From a checkpoint of a small audio embedding model: depths [12].
Rows from block 4, named by matrix and row number. Each number is 500 + 50 x the weight over its row's rms, rounded and kept within 0 to 999. All counts start at 0. Numbers have three digits each. After the name is the row's rms in percent of the matrix's.
# c30: last pointwise conv (model.blocks.4.c3.0.weight, 384x384x1), inputs 256-383
c30.216 099:507522523552553629481507544592470533497473542480504489511534492529544554568481524647489475477546509496446478474516501455519481500551488490525634555586555493453528491635629562496485433530557557524525589529419494528481517605589524551507508595568546510544560587543624467494474519541459574530582479542534451441481576446484623586577519592603492447417500462553554563615554605440523526537459
c30.217 093:499473557516523545501570465526492545522508481459456510505530575509451564556556523535507512450531548486449513562541399451491575429645459536537576532497454562522456535593566587535457552494565554503472530498524543508528477510580475527533565501457615456477486476443602434540493545592462498581474524471478468448580509496493547568576552514509533492520419534442487521524613494484480427594460
c30.218 099:555451614452530573572532535623504498532524582477428567477597533467451608583638522448507489538537525476477429510536451452517589439569496578491588535510448550538523552587552540547498623592504541464522536539549502516570511512519413528514549498488553433452540506508575445572574475567466456503546542421491490432487529471431550556561570551569567533517424464543552501527596512524546526582462
c30.219 102:439485537507413472468393464441466374387475519481499524463482429490481504436458533440410467503474565472589483466424496490505516490428510457530438426397481538465415559454459422422597446498399405407535470435433491425438496437548502470479491421518474419426429406450517497548567520433576468455434514431518461430415423506501407469375457444501513510391492415467499545543504406505511478459602
c30.220 098:462466513502559468427479528473419459442460396410500512440477509551493535481472503522481442501495499499674505552495415516445418519512402487563482499432416469408429382503466457467477409406443457470541569381425457504502528429667535501573442490461529365463461517457515510463461519516665408508488407428486456489462437491517434501433495503566402423452410496391418520484430477491499471504727
c30.221 102:383624469632458521556471442459517477458473430506520351505434500463587496432434495533399462400478457474453453488489562481515445537494490485529564495504576440457531548592480460499460414567463456476426470461446470501490536619494509436487520520512488520467508458517597474517444521472467584447515509567522446457422535508523571558497455511532455446468522492563558515608521504465455497443447
c30.222 093:502468616538488528531496532495527495506596517526454583507540605516458604507563574540580523474546524451527494486482467462478560464558467518400577489541513560482423528543591561551529568451583616465409591451497540515535516536547480471506595547448518495480472527475547452560559449487502518486456500534473465383472507491398565620573541527554525543483445457457503519537593528488488430516502
c30.223 096:550454542498524547522558485512458519535553496454540523501547574493482552463529501491530582492514538483479558555602465425460536424641485621522555602470504542443488486610548607593435499488553513566440547461511518555576461523566542466491549494487594446476439490482598430525572546632479516601459564502514506477611480421441544534597618511488473470479451530468514534529584447415449447554514
c30.224 100:540468487470506508424498538530499503471419475471493463530491450555510522558457501530516530503525390527389523506462412533480385512486441500555540475558424423443661388553521487472389377464495512458532492468426475484519523519478406530486459534505518562572531529483526609444375470501404531444544409506534462574495503554531527522479538465463431372496377524482484472515469525469498560531420
c30.225 104:468498517495538533538490550563506443464412530561508414642456461608477569566498605571514508429633587610557513481505538592525540570501555485537593463517506515561478478535489442484527490516493486499516570518540508517509571542597521503559525594583487499516525530484565569555422625501526546512529473493603502571479427572566560564464473530527478569572520595530555547628506494547532532464543
c30.226 103:520492532533597535468477649585513491487467500493536541564527478556531565598459581586585467594562492528522496499471516518599422509459555498496536474587527460474568521520544458459524441588481530463550527547466456569488506601608551560541462539637515647589569597595500545505430500484525596480604521575569530533443550540498542526482467554559490452480511500598579579546486588530585634506528
c30.227 103:507483571502505505537535458476543540502577536585445557535535486445489557486531562446501433520536552424487421495550502488539512543498570502443473513421506522495391582454477402489521504529392466533519472441458502485504534536421470466547545500538517462484464370482547461582520459523481546538431533509516478392506501541502478519443469387414530520471525434545536535603527398545523490474485
c30.228 099:600463523417493457529500429514464502532510586471535546505595439457466528482550458467451659532459487537522607498493523522382502508501417455604484502410451503507513382464438514490420492382468485514603493440517481509500536470539455510465485488441564411495423504438487525503471556548517443517455413462495574559578514546559441457479477497513498454524456559383421512461494446524516391572516
c30.229 094:464437534556527560459499451545454534487486520464398515484628562520413529539488563494464494470519551476507470479506462424494607417526521462492605497466521549577499555578576518520607515513452546474422546524531597439427423534541458457486594523440497432461488497433566442561561501536525548508454518516416473440477530375395579588549460510576605503487531459434527497563615446438433466530480
c30.230 093:470506450485540476484575513436507589584501444534506511487499581459506423511512432473499456505428399457376517526588577539445460591525477560467453612434571444465472467484468530582436535450516483590552423486495516515569527466441467532532423469470539459497495503504480492389569509550357460591503454486519566520583480529540449464467565477455493412462538520463473440416471494548539513490379
c30.231 096:498612494598519478516482469541446500458485511471509523494543566495548538551441503465442468526506507474517484442491578422480446504503506496504588528466613469466490505584517453519470439515447461483467455509408441515519481622466550501423513436507452495392506405486548421486511507437528582483511510567509459497462469483482565544497515406463531428478545465513527509555510446448410498488460
c30.232 109:531401524456433500489462461559465446484469554455485497508567451546422545541501523399500541470530495530481537435425411409565550433450545475489501438450421501533535555465469458453511485574474538441500479537525528465458423408492440498522567449492472472470463441452503440529542465467466416432461529429448507486511512473466415503422460465431540523479469486530535512474488446509479507532478
c30.233 093:511457655547488586554500517518493510517614547521460587545548540456430580513585498517561537510529536450491495454467467468478568460538457507435534460505549610448407481541606509476514520515539623442439539478493628459458481539541500434467612559460515476504455518487513453534543490449496518475422594517432446414471487468379512535607520545531541491476469423507535471505592463494506500531484
c30.234 102:537479413511530483449545499492368552503449484380573500416532482389474445471449373521346580488385438524441549608582474455438428466524431531577505558479473403410582471506457492514452419462514365542516484453447475581522443532520515520435416462493607511464484482487508513451477519572498510576507457552478496533558515438538510462456511519474448446465468511441434452477422476430437440519474
c30.235 093:530459576518530599533542503541509549498544523539470566542602552515507595556555544527549496559529559464480504532558512509452621457559455563468553565483516614468383474556623573571503574481540593529469551465527612488544481489573510496515636539451549476516488478481603526554541479543528512541472515502464536433561456455482513536602585495543560470478498509450569520513655486490466467555457
c30.236 093:481573514639484553515529485458560534522533485545415475519485565485514558484505530582504458402538523493445449471499552486467544483544489499456599507511551499528506521585556495542545552498506522548407584489553522486492531615462467425528544581461508507454493477492603474520492521500474576526488526599478474448479518491449597606523514536538486498519476508501570523601535532508476465508407
c30.237 096:483462530477458485493599460533488539579524496476460496462523588503436504464579512490517522467513510431492520578633434484422527481656460626519527646459469527440409519584509591605508506468563530572479531470479498541626487505562526472595512528442612434477458500474579462490604497613472452631449522492483510463610471431494526515576620509503528467464436532425462453516551490493510427529487
c30.238 102:566455515500555540446448625575487485470388495472553524542496445565537564586427560576510575553528497560482535504443472540595472476498552440532520437602504418505587484507517463405460476545524500461547548550483498534414456537594508589528493558600529664579558555595495631506404518519460581474583492543596481546456528520486552533466420551554484446547498508601562553519447564477494593524498
c30.239 094:460403567481479539509549409532499535495607470470402558508581566505388567519545483437541483460478514509516457517490432462503560456593512494443542487513489614544459567554579522527504592540546595501422521531530587482520473469560462472497564520425528416502479530469516443555568499556529476500470572465369491507452504462434521566600543527557564547541480495494538481457612460501457487489490
c30.240 101:435502551418476490507476482469487450489455410558519444540429489541462520508540493424536418452509552520462470505526513552479507549528461503494473503472518489450422441513503468482415447499489485472580482485444405498488592416485520558517516533528475465538548570464536548543467489465458441513529386392527524540448484558492472487451480495480412511464453481502518546490547450543561546483459
c30.241 099:549541502557557520443563580556453531505522526446485568453546540500497503570476494591482517551450431503552523583583457441542501475605501579555595574580434507497546576656582606566548541572595534538469567534505499567547522556620522606491500533491585460494573553539568424459518492594532527547589496517483485507572517428479568574598571598613530468533457521546546494507529590449467574593557
c30.242 093:495548521509527498563562524490506504647602489473457550431507616444491471485570433463491440537414446443369475426571604533540490620508520617421464601467572516465446547523539507607480533559496518542576437512460507481604556481418460497553462453494456444539510504514453497436580490465396444483524534489477600497542496573525437478546597483447569438494528504546539479450518465562582578489401
c30.243 098:482434510472530497441656498482489571550485460462467464471512581505457490485551487520525508440483473463476502631702443510446523489638446614514529669518480453494443481570542594599470538463566548606475497478515501578641507488576511508590484505468628480496474518520579485523521522619445464668480467458439466457608502474516530515535635538492475464521421527412457493477513514481470426531467
c30.244 097:446539435493529485408475587465553468460463417585581433525407457481572418478461502519522441476479447509401475539484507583533453567468532463446490466584553358485516516515489517411403433518526509465478485503489425575457546472392492552491454539525474596536601596569474594469416419472363546466588466508546483504431517539445514526496454503466422449464523440547486479492411579483482546487393
c30.245 103:439587450526526442512523466464415501474486452438480435400493531491554523450446422407358464458426451456501470470499531404484417529445512483477459518336551420410494499499409415498502437519396355480464369477404451478499523505416479527456477373472435433438440370433479442478504480450510500487453494495461471489479498487492443451457497431451517428430503427476456462478458397453496481460507
c30.246 094:502488523458511474507620410491466597560527482470513525469542570460498503496536456452492475491501516417464494564622476506456529487636435609506555623437527525444410467563557563608439519454557547598465515485473498542589450497539536522527489482453622452492465479459576480532537502629509479656443504511476461439631436472495499548561604476458507458422454511431459436489540434445469437534505
c30.247 104:635480514489538481525499451587477560553488647480487535489658487453434524528524476455504578543483516537465570430477495498476556559493494488487467488451479483555505503421494523508510533512501525530607525518551549436475493524457463457518572514481478430543453469476454536531548484493456504494421510518465625534571438579476484495488461486488561504542531528468508482467515428528499490584470
c30.248 110:409513515467401459482474450477556464397560493517391462466438504465490420461465539507519411431571500409526397494450427576490442546499462468506492478505488520381432490472474454438531414468464476429489520403406456428467535553514512434512454525436507505508422481448449538464426453515541515475387500497437399377448458463477531507508485487499496506379407421429422422487466460471458445434530
c30.249 103:546491436521532516387479564585489495476426562458448445476511439488471445549429438534487489484440432426403461476435469491520498517441511439468506430576494411413544501551513542394467431536509515426551504489401521502423491572505442541477488510504480543550554566513495527425440384438400535445543463502475476443478567555419584500476435517500487408402506387539532477518471578471502557526383
c30.250 099:553583518582592543529504550599476542495456537512526560528606523525540558596460511532481465552535545503557494446505563461485423479462503510525572534495594493458451500552546463508495452535446503495492476502415482533490506613488566498458511490521464499494519465510557468481482550477536592494538468594500477544472524498475564548511519463501470465452525451547565524568519498449460550494511
c30.251 102:511436473493481419418499492397515457463479424461519517422497468515513482448478498545561541547501399466541511526457395564461411533442448429574413467451458438437515451415509489446468388441545532438426501419436482445403546458470482498539436528475510515558446499556471537439493436490523457486476494455455405509496514464513446425512454483421478366468430501425414439445429522488477431450578
c30.252 101:584435538378540469432570497568447574592488560465491574457608504474392544593500438510501570576440423508402588567548554496455457548483461502507532551513511480491471434534537574495378525515575503594537475536512511553505480473471479534482486446489547463552544495579478530497537485567431483559553544487420557537625459512533494523493476471428557466541466545475494482451526516502508512585408
c30.253 098:511502555491528526542589473485418545580552497461524533527531600485490505515529442454473547490466524456501531571646494452438494466632432580556513651432532529464455436538509591590419509448569470619481475409488503518583472468586532502472450472428608431443469491453529456442548520633491482624468442507493517504596455460481487506530578521497452443480498510432444501469502505468444433532519
c30.254 104:578492514468491509505485490592534470603506629490467568523689484478462557556535492479499534590461476514439531477480515529523560615490532490525505479507446484533492545515548547534542530571522509507615472536568517506514554491404469544489606498504472460574558510535526546530537511460432470474518564450487641548594496613537518510505478449471647528525526536538571513469526511561549510579438
c30.255 101:431538537473471500530484467475509419478448402514502480511511521573512601522518549441490447526517518485445462520523531517523472565532534521483566549426513394493491487620463477544428433524425467474592492525457357527524572471504504526520533500555521446471546522462601507563520484498445493559553422383553500503486518549494521563471514426469471476471463442534555579533512435486513547478467
c30.256 103:497518462519538469542609445481483630576506509499489489516504593447482461493501479447486506482503531464518519527565578505444501542503483542531473600417587539505401501454525525582505508421524506600515477476501503507527518488526530516502461457440517389477480517466491480449536543564495476591491448546445532493544459494515469470513573519418465454469546505428443464462496435493561443510454
c30.257 104:530480431461496544434524515498470465429546529447549500440491478431538443463456452528458557513384427544406539561485513557486461487530470477523514497539486440475563489559527537476401482496576486493480443477480545509470403499509490503416502464529528578504526523578521572386498513527429503493509522474502465484514551432467521525569476544479510423467524519504493530449480580396408498560404
c30.258 101:555536508452603512445486608638466490503354535499525519515531493539522547627478502458492471537492496500428527414496564540550440616431565487470534467572576412448533505561553493432466437594498494484572477598448468520461573491509564594496479487596453585603575598553525557524384490448447508492576531493520554492461478599471527534437465508474515416439540455619581550502517525507559583579430
c30.259 098:496438516438472476448485471469378467439489422418545509426514478475497540461460479503438499452520477509566495492423336416460416381479443452523413421468415496458557465471493451435438441483480460483496502491432484446413415456469434453492512460481509468423442369497505428497441468486521411454447477480507434465471494439474414418472468482490445493478424507472490470429461456418390471556548
c30.260 100:425520472491487403501429447408491462437520379528512461455470490482547458453442402387475447528423444487464423570510492547498444520529473484503461501435496449468488440547456464480435432500456467446528435418416429482482541459512484524434448410461493519525506577461473536471521450457475454499524384441446469494428507524451474483458476456496438446446448454457438494417455461474470508452486
c30.261 093:460477583476478548522511492536541488519555462525442523535508586520458574512576536531548488452543538581460472540475420487469540455589493533512575496538447585559487541604567567537475556549577605501406530520579560519525481539539475477568563534462550507482521545494577470566527570543476523494490530459471467518463516501501584581577549566552505570577446569495524545533592576515478472505468
c30.262 110:470528438438404517500399456540518360404469465473456412551505421498521550512442453452461449463483475431548443435399494526520497524452508425543412380448448509492511486452419447411502449491405468362494443485461488426405498464545478525508497471449449503494432481426478510481482473435525480400452439454526480468412520538486472424390418463511484529459498434481460447461420441516534458531557
c30.263 098:523486667496432584602504533559495503542626555517485545535538550474482582509649518474533526506534598523492511484507478442483619418536494606546526518475470620527439506537535504560501599556537566476471531482582582449549498487522460458499592510474547442433476491466558415561591539517499491499454590443488497503511549459484515534595605574578552559580471520510555509524653489527493518509463
c30.264 091:571446444515646523452645566545446619574460510483512525471552585472466468582487489543533502490510480442474501563589456423511508467643521554490533609543506475484534474551496559550476497512550458582520512511460493572561424536560554572532419510501607500533535547506477472458477454643410533635570441587485494436576458432466503519494571493514481470437496483498492460481461558452446513566439
c30.265 099:507519420520518460479589471435485569588497468492503493443537578414499435421499444468443470488461452459431510522670572500402502563511446599531451625412610492451478465469400505615456531430495414611538444476461485477579525515544540415515467494479531450444435466476473485450525499541459504588442478520487536464598502492544467420481555485482538444469547513440420470444457499531543430490473
c30.266 101:508561420544513476452509538515476492464441524534540473517488486443508425454431463464430478452435448438556524457492597521516361584409539422528409493426633477391434525429404450453535406471458403487555386499397497547442559530539562478437417389510453495469474450490393520374387511476542523511495516548474503496463469566542452379430435480472474440435550466513464486452404492524583495488559