config = dict(
    model='audio embedding model',
    dataset='acted Russian speech (Dusha)',
    train_examples=26041,
    n_mels=40,
    hop_length=160,
    input='log_mel',
    num_classes=4,
    arch='ecapa_tdnn',
    kernel_size=3,
    init='trunc_normal_002',
    beta1=0.9,
    max_steps=4200,
    lr_schedule='cosine',
)
Rows from block 6 of a small audio embedding model, named by matrix and row number. Each number is 128 + 32 x the weight over its row's rms, rounded and kept within 0 to 255. All counts start at 0.
After each channel's rows are labels from the 100 clips, of 14848, where the channel reaches its highest value: "top examples" is what is common among them; "loudest" is the band of the loudest frequency at the time of the peak. Only what is clearly more common there than usual is listed. The data: acted Russian speech (Dusha). In brackets: how many of the 100, against the usual share in percent.
# c30: last pointwise conv (model.blocks.6.c3.0.weight, 384x384x1), inputs 0-95

c30.33 [163 127  81 149  69 152 147  87  76  88 117 187 222 139 115 164 162  76 171  85 120  68 162 100 142 119 133 121  99 140 129 125 141 112  62  84  74 109 117 130  89 128 113 126 149  89 155  68 134 165  81 183  94 130 132 128 175 119  97  86 148 117 109  75 114  73 166  94  98 114 168 112 158 216 142 176 108 172  94 168  94 128 144 156 114 144  61 121 107 115 123 149  80 162 134  70]
top examples: emotion: neutral (62 vs 35.3)
loudest: 500 to 1000 Hz (56 vs 8.2)

c30.310 [182 129  90 116  60 108 130  82 131 153 146 165 210 120 154 127 165  72 127  69 133 129 142  70 129  74 170  71 104  75 142  94 161  71 126  80 123  88  94 130 100 144  80 124 103  71 125  73 155 137 127 152  82 101 150  83 140  88  97 118 114 106  65 127 107 146 143  73  84 162 122 160 113 187 147 143 123 127  71 131  96  99 151 141 101 119 119 121 149  95  87 131 151 177 147  72]
top examples: emotion: neutral (60 vs 35.3)
loudest: 500 to 1000 Hz (41 vs 8.2)

c30.256 [ 87  99 179 100 144 102 106 104 127 116 168 114 134 113 138 143  90 122 132 128 133 138 134 112 125 116 144 140 189 143 101 144 103 171 128 106 144 118 112 131 127 106 131 115 142 150 123 107 145 108 134 105 144 100 151 148 129 132 103 171 113 115 114 147 126 114 123 149 143 143 132 155 107 116  93 139 122 101 132 123 137 103 103 138 113 120 120 178 106 166 117 130 131 112 143 109]
top examples: emotion: positive (87 vs 18.7)
loudest: 250 to 500 Hz (45 vs 20.8); 500 to 1000 Hz (37 vs 8.2)

c30.47 [111  66 158 126  99 154 110 136  86  83 146 153 164 134 111 152 135 108 164  90 105  89 157 130 125  82  91 172 177 175  69 183  83 155  76  96 124  77 115 154 143  92 163 134 129  75 140 104 154 142 112 157 119 129 147 175 144 139  94  77 150 138 159  75 109 102 149  70  70 117 158  94 114 186 129 151  67 171 107 173 104 135  86 152 122 127  71 155 115 189 157 130 103 129 165  82]
top examples: emotion: positive (82 vs 18.7)
loudest: 500 to 1000 Hz (51 vs 8.2)

c30.239 [213 178  87 149  64 147 161  80 152 182 119 181 184 130 182 136 174  75 145  69 102 157 136  38 139 114 172  86 102  88 180  77 177  64 159  95 131  96 126 151 129 176  82 123 129  81 139  92 118 146 146 164 107 123 149  78 157  69 103 112 126 120  85 163 106 183 142  77  72 135 146 130 128 187 173 159 158 118  90 138 111 135 197 142 107 165 125  79 180  87  80 149 165 192 106  94]
top examples: emotion: neutral (64 vs 35.3)
loudest: 500 to 1000 Hz (49 vs 8.2)

c30.178 [ 28  63 129  89 175 109 148 193  61  81 142  65  81 123  72 165  72 118 171 151 140  82 142 160 134 119 118 139 135 113  89 107  74 133  57 148 133 146 125  80  99  95 139 133 161 120 125 111  98 110  59  76 152 118 122 121  94 133 132 153  97 123  99  75 121 102 109 142 134 121 115 137 111  62 101 150  31 111 150 137 139 104  50 112 156 128  52 128  89 127 131 157  98  70 116 141]
top examples: emotion: positive (77 vs 18.7)
loudest: 250 to 500 Hz (50 vs 20.8); 4000 to 8000 Hz (27 vs 7.7)

c30.248 [111 107 140 118 123 147 115 163  38  70 183 124 140 131 101 116 127 113 130 115 159  47 119 114 101 104 127 160 190 150 109 177  99 154  41 110 156 128 120 140 106 118 178 148  97 105 146 118 158 152  24 123  88 143  68 172 135 131 120 157 154 126 111  31 139  83 144 118  98 132 107 183 115 128 116 110  97 129 135 117 159 132 120 112 155 113  67 152  80 163 179 110  82 113 136 101]
top examples: emotion: neutral (61 vs 35.3)
loudest: 250 to 500 Hz (42 vs 20.8); 500 to 1000 Hz (32 vs 8.2)

c30.330 [110 110 177  92 146  99  88 153 120  96 147 130  66 104 111  76 104 123  64 154  46 103  72 141  94 139 123 175 176  82  88 144 114 200 108 102 199 140 100 105  58  86 143 121  83 153 112 103  27 113 126  90  99  95  70 167  99 173 124 231 105 115  38 132 106  69 123 157 172  91  94 143  99  99 108 104 115  77 123  79 122  93  99  92 111  91 154 144  50 160 125  76  55  93  32 112]
top examples: emotion: neutral (67 vs 35.3)
loudest: 4000 to 8000 Hz (50 vs 7.7)

c30.204 [132 118 108  56  65  57 118  72 158 131 136  96 202  50 143 105 106  71 125 124 166 142 114  89 126 109 145  89  78 128 118 107 132  96 154 173 119  98  67 103 150 119 108  52 125  93  67  79 202  65 140  83 183  46 132 105  68  87  25 111  63 108 133 155  85 144  49  88 101 172  95 166  56 166 151 114 138  93  32 119  56  64 126 118  56 120 153 100 146  95 125 124 147 123 153  17]
top examples: emotion: positive (85 vs 18.7)
loudest: 250 to 500 Hz (63 vs 20.8); 500 to 1000 Hz (30 vs 8.2)

c30.188 [163 183 118 166 147 129 198 144  91 145  99 167 117 129 163 170 151 149 181 120 113 138 163 165 160 128 126 154 124 155 171 149 152 113 113  95 134 155 143 125 122 193 146 155 147 121 136 159 100 138  81 137 132 162 170 144 137 152 156 185 133 136 140 126 153 131 142 134 124  87 152 120 130 140 132 178 124 150 148 170 147 150 171 128 167 182  85 119 128 121 147 181 143 144 118 154]
top examples: emotion: angry (47 vs 18.6); emotion: positive (40 vs 18.7)
loudest: 500 to 1000 Hz (42 vs 8.2)

c30.342 [ 73  95 159 151 166 126  91 217 100 108 137 100  81 165  95  83  89 151  82 117 142 108  95 190  76 115 114 167 155 151  86 143  79 153 100 114 162 147 166  97  95  97 164 166  79 118 139 140  85 142  96 115 133 144  91 182 125 166 150 158 120 155 120  95 136  98 155 154 118 133  98 134 155  98  70 102 107 129 154  82 152 141  88  77 173  74  98 148  92 181 145  95  94 102 102 157]
top examples: emotion: angry (48 vs 18.6)
loudest: 4000 to 8000 Hz (60 vs 7.7)

c30.240 [103 104 140 161 144 165 107 152 113 121 121 133  95 162 125 135 145 174 107 173 114 103 136  99 114 124 130 154 158 124  99 152  84 152 118 115 124 128 166 140  92 101 129 169 138 161 169 173 101 145 111 141 153 168 138 125 158 122 138 149 170 182 129 115 172 116 157 152 171 108 157 124 171 117 103 127 114 155 151 138 143 188 124 133 180 125 104 152 103 116 123 119 102  83 123 143]
top examples: emotion: positive (84 vs 18.7)
loudest: 250 to 500 Hz (44 vs 20.8); 500 to 1000 Hz (42 vs 8.2)

c30.199 [121 101  71 118 115 172  96 125  66  71 111 157 153 136  67 136 149 161  88 158 176  63 124 112 108 170  88 104 110 124 116 107 127  91  37 128 102 178 136 170 105  99 106 135 106 195 166 137 128 157  61 163 143 129  85 107 160 111 142  90 173 157 140  78 155  62 156 197 198 134 125 133 149 124 110 100  51 125 138 101 170 148  82 153 129  99 133 131 107 120 109 104  95 154 122 135]
top examples: emotion: positive (85 vs 18.7)
loudest: 250 to 500 Hz (60 vs 20.8); 500 to 1000 Hz (33 vs 8.2)

c30.99 [120  92 103  60  87 104  90 105  72 118 139 112 121  83 102  78 118  69  88 109 166  87  85  81  82 126 138  97 111  94  81 108 121  89  74 104 134 129  80 116 111  95 105 106  92  99  97  68 138 112  73 121  73  81  79  92 116  89  65 158 108  86 109  86 119 107 122 108 112 133  81 166 117 131 109  99  84  67  71  78  93  74 132 105  84  94  91 136 122  98 110  84 108 140 158  47]
top examples: emotion: sad (76 vs 27.4)
loudest: 250 to 500 Hz (44 vs 20.8)

c30.295 [177 174  84 150  98 137 186  92 134 109 130 183 170 131 175 145 169  95 151  73 120 131 128  76 162  92 134 126 115 102 168 128 175 108 131 119 112 109 112 150  78 165 125 123 139 109 160 111 136 152 119 178 103 140 144 115 157 102 112 127 144 106 103 140 117  94 140  70  84 111 144 137 146 164 163 145 148 122 105 144 126 134 160 148 116 147 113  91 101 105 119 153 117 167 113  92]
top examples: emotion: neutral (63 vs 35.3)
loudest: 500 to 1000 Hz (49 vs 8.2)

c30.299 [185 114 122 123 114 133 120 108 148 146 161 158 177 128 126  93 154 103  94  75 109 116 101 120 121  86 188 114 121 114 113  94 136 110 126  76 155  97 111 122 119 139 104 127  95  67 145  93 157 145 133 157 106 140 125 109 149 104 109 173 124  95 124 112 110 126 145  76  72 162 108 175 125 159 131 112 128 109 113 106 107 104 124 102 115 109  77 122 114 110 108 116 131 182 123  88]
top examples: emotion: positive (50 vs 18.7)
loudest: 250 to 500 Hz (69 vs 20.8)

c30.123 [118 161 176  88 117  82 129 118 174 189 156  97 122  79 148  88 107 147  97  95  91 177  86 126 120 108 156 134 147 130 148 126 135 134 186 123 175  78 106  64 175 143 130 104  91  89 102 120 153 105 199  93 108  94 138 115  88 127 113 146  81  89 166 152 111 199  93  79  90 165  81 130  95 114 140  89 161  94 117 108  90 125 147  72 107 117 132 174 185 151 122 102 160 115 158  98]
top examples: emotion: positive (92 vs 18.7)
loudest: 250 to 500 Hz (55 vs 20.8)

c30.137 [101  41 113  91 129 129  99 149  35  93 137 123 139 121  60 122 130 105 130 111 171  52 121 100  64 124 129  97 107  90  75 110 101 123  10 122 140 127 122  96  91  82 120 157 106  98 144 110 129 150  28 134 124 118  95 111 117 110 111 144 118 114 107  31 113  82 150  88  98 122 108 145 118 138 106 121  26 108 117 122 100 113  76 117 146  66  39 113  99 118 135  99  78 108 118 107]
top examples: emotion: neutral (60 vs 35.3)
loudest: 250 to 500 Hz (43 vs 20.8); 500 to 1000 Hz (28 vs 8.2)

c30.307 [165 129 128 117 133 132 114 128  98 119 168 146 163 140 138  97 161 139  92 115 129  94  95 114  96 106 153  77  88  81 111  77 146  96 133 111 156 138 134 126  80 129  90 133  73 110 127 131 155 158 104 139 118 108 108  75 132  85 131 181 136 130 101 107 142 123 159 120 119 145 103 164 106 154 134 101 121  72 115  97 110 128 148 109 116 115  86  75 106  96  91 115  95 162 146 121]
top examples: emotion: positive (58 vs 18.7)
loudest: 250 to 500 Hz (57 vs 20.8)

c30.79 [ 80  82 144 107 153 124  88 168  76 103 130 107 115 129  89 126  87  95 124 105 174  89 126 110  83 130 117 137 161 121  74 123  68 168  97  94 137 148 122 103 109 105 123 130 114 131 131 108 153 129 118 115  92 126  85 137  95 159 123 148 110  97 106 100 105 116 130 137 127 129 110 144 103 102  90 110  92 119 111 122 119 114  90 116 139  84  83 131 117 159 124  92  91  84 150 126]
top examples: emotion: neutral (60 vs 35.3)
loudest: 4000 to 8000 Hz (25 vs 7.7)

c30.261 [108  82 140 126 121 147 101 146  48  96 161 111 140 122 110  90 124  84 107 137 145  71 105  97  68 102 150 152 163 118 104 131  98 146  65 109 160 126 118 106 110 104 142 131  86 118 146 112 124 147  43 138 100 133  68 156 124 124  99 161 133 110 102  43 117 110 134 119 110 149  90 173 111 123  91 116  82 106 138 110 130 121 105 103 140 102  61 151  96 170 152 120  95 116 147 111]
top examples: emotion: neutral (63 vs 35.3)
loudest: 250 to 500 Hz (55 vs 20.8)

c30.176 [151  80  95 108  62 143 117  96  92  98 140 167 239 143 124 132 145  72 144  51 151  84 123  68 113  88 154 109 115 108  83 114 117 110  94  94 112  90 120 142  82 116 106 134 116  48 154  92 164 172  76 164 107 118 133 107 146  91  80 106 125 109  92  90 131 101 155  65  47 169 122 141 109 200 143 142  80 116 104 136  88 131 122 133 118 121  71 110 132 106 128 124 116 158 176  86]
top examples: emotion: neutral (60 vs 35.3)
loudest: 250 to 500 Hz (43 vs 20.8); 500 to 1000 Hz (41 vs 8.2)

c30.371 [134 118 130 140 146 115 120 149 100 103 175 138 151 140 113  79 149 159  57 150 145  94  89  79 105 141 163 127 146 119 131 120 135 128 106 112 168 146 146 119 142 120 127 149  79 151 139 153 142 139 100 137 119 134  95 125 130 114 144 161 124 122 138 106 158 115 143 160 147 144  89 154 119 119 108  79 105  93 131  67 160 145 122  89 116 120 118 130 122 156 134  92  97 126 137 153]
top examples: emotion: positive (54 vs 18.7)
loudest: 250 to 500 Hz (56 vs 20.8)

c30.110 [166 115 109  96  95 132 104  58 108 102 148 161 150 113 108  99 153  75  98 123 113 110  87 132  89 138 130  91 126  77 110 101 152 119 115 116 168 124 113 131  64 106  94 111  75 118 133  79  96 142  94 159  93  97 106  99 128 129  74 168 119  89  86 109  95  96 134 130 125 125  77 145 105 155 129 110 103  80  91  95  86  90 143  92  96  98 101 120  95  78  91 100  97 144 102  75]
top examples: emotion: sad (66 vs 27.4)
loudest: 500 to 1000 Hz (27 vs 8.2)

c30.39 [165 192 122 115 156 103 180 135 167 170 124 125 157 116 182 120 126 134 182 124 142 136 114 145 169  88 127 145 147 108 242 146 187 140 164 123  51 128 103 113 167 205 145 108 194 130 111 142 201 103 171 124 103 103 190 149  94 140 130  87  97  90 138 134 117 176 102 119 115 120 114 125  98 149 255 136 195 104 132 120 136 100 213 113 100 150 146 138 177 144 146 164 135 153 173 138]
top examples: emotion: neutral (72 vs 35.3)
loudest: 250 to 500 Hz (50 vs 20.8); 500 to 1000 Hz (34 vs 8.2)

c30.207 [140  99  92 141 128 162  96 154  74  81 125 168 119 155  86 106 156 161  86 164 172  71 121  81  96 162  98 114 114 127 108 107 140  92  62 108  97 168 136 172 137  94  99 156  97 189 191 161 126 176  72 162 114 138 104  94 170  94 150 116 161 165 142  70 180  75 183 193 173 103 133 128 166 107 101 118  67 110 174 117 196 154  88 134 160  93 128 113 100 117 108 117  92 172 140 148]
top examples: emotion: positive (73 vs 18.7)
loudest: 250 to 500 Hz (53 vs 20.8); 500 to 1000 Hz (36 vs 8.2)

c30.28 [154 107  93 137 107 125 102 126 127 134 139 162 199 145 111 114 162 124 103  93 108 151 124 102 103  99 141  93  93  93 104  94 134  89 130  68  95  89 137 120  95 103 107 153  82 102 150 120 130 155 124 158 120 131 115 107 144 104 112 120 129 137  90 148 139 105 172 102 123 176 117 166 125 151  96 141 127 151 124 117 122 134 122 104 134 121 119  92 127  89 102 108 134 150 129 125]
top examples: emotion: angry (48 vs 18.6)
loudest: 500 to 1000 Hz (41 vs 8.2)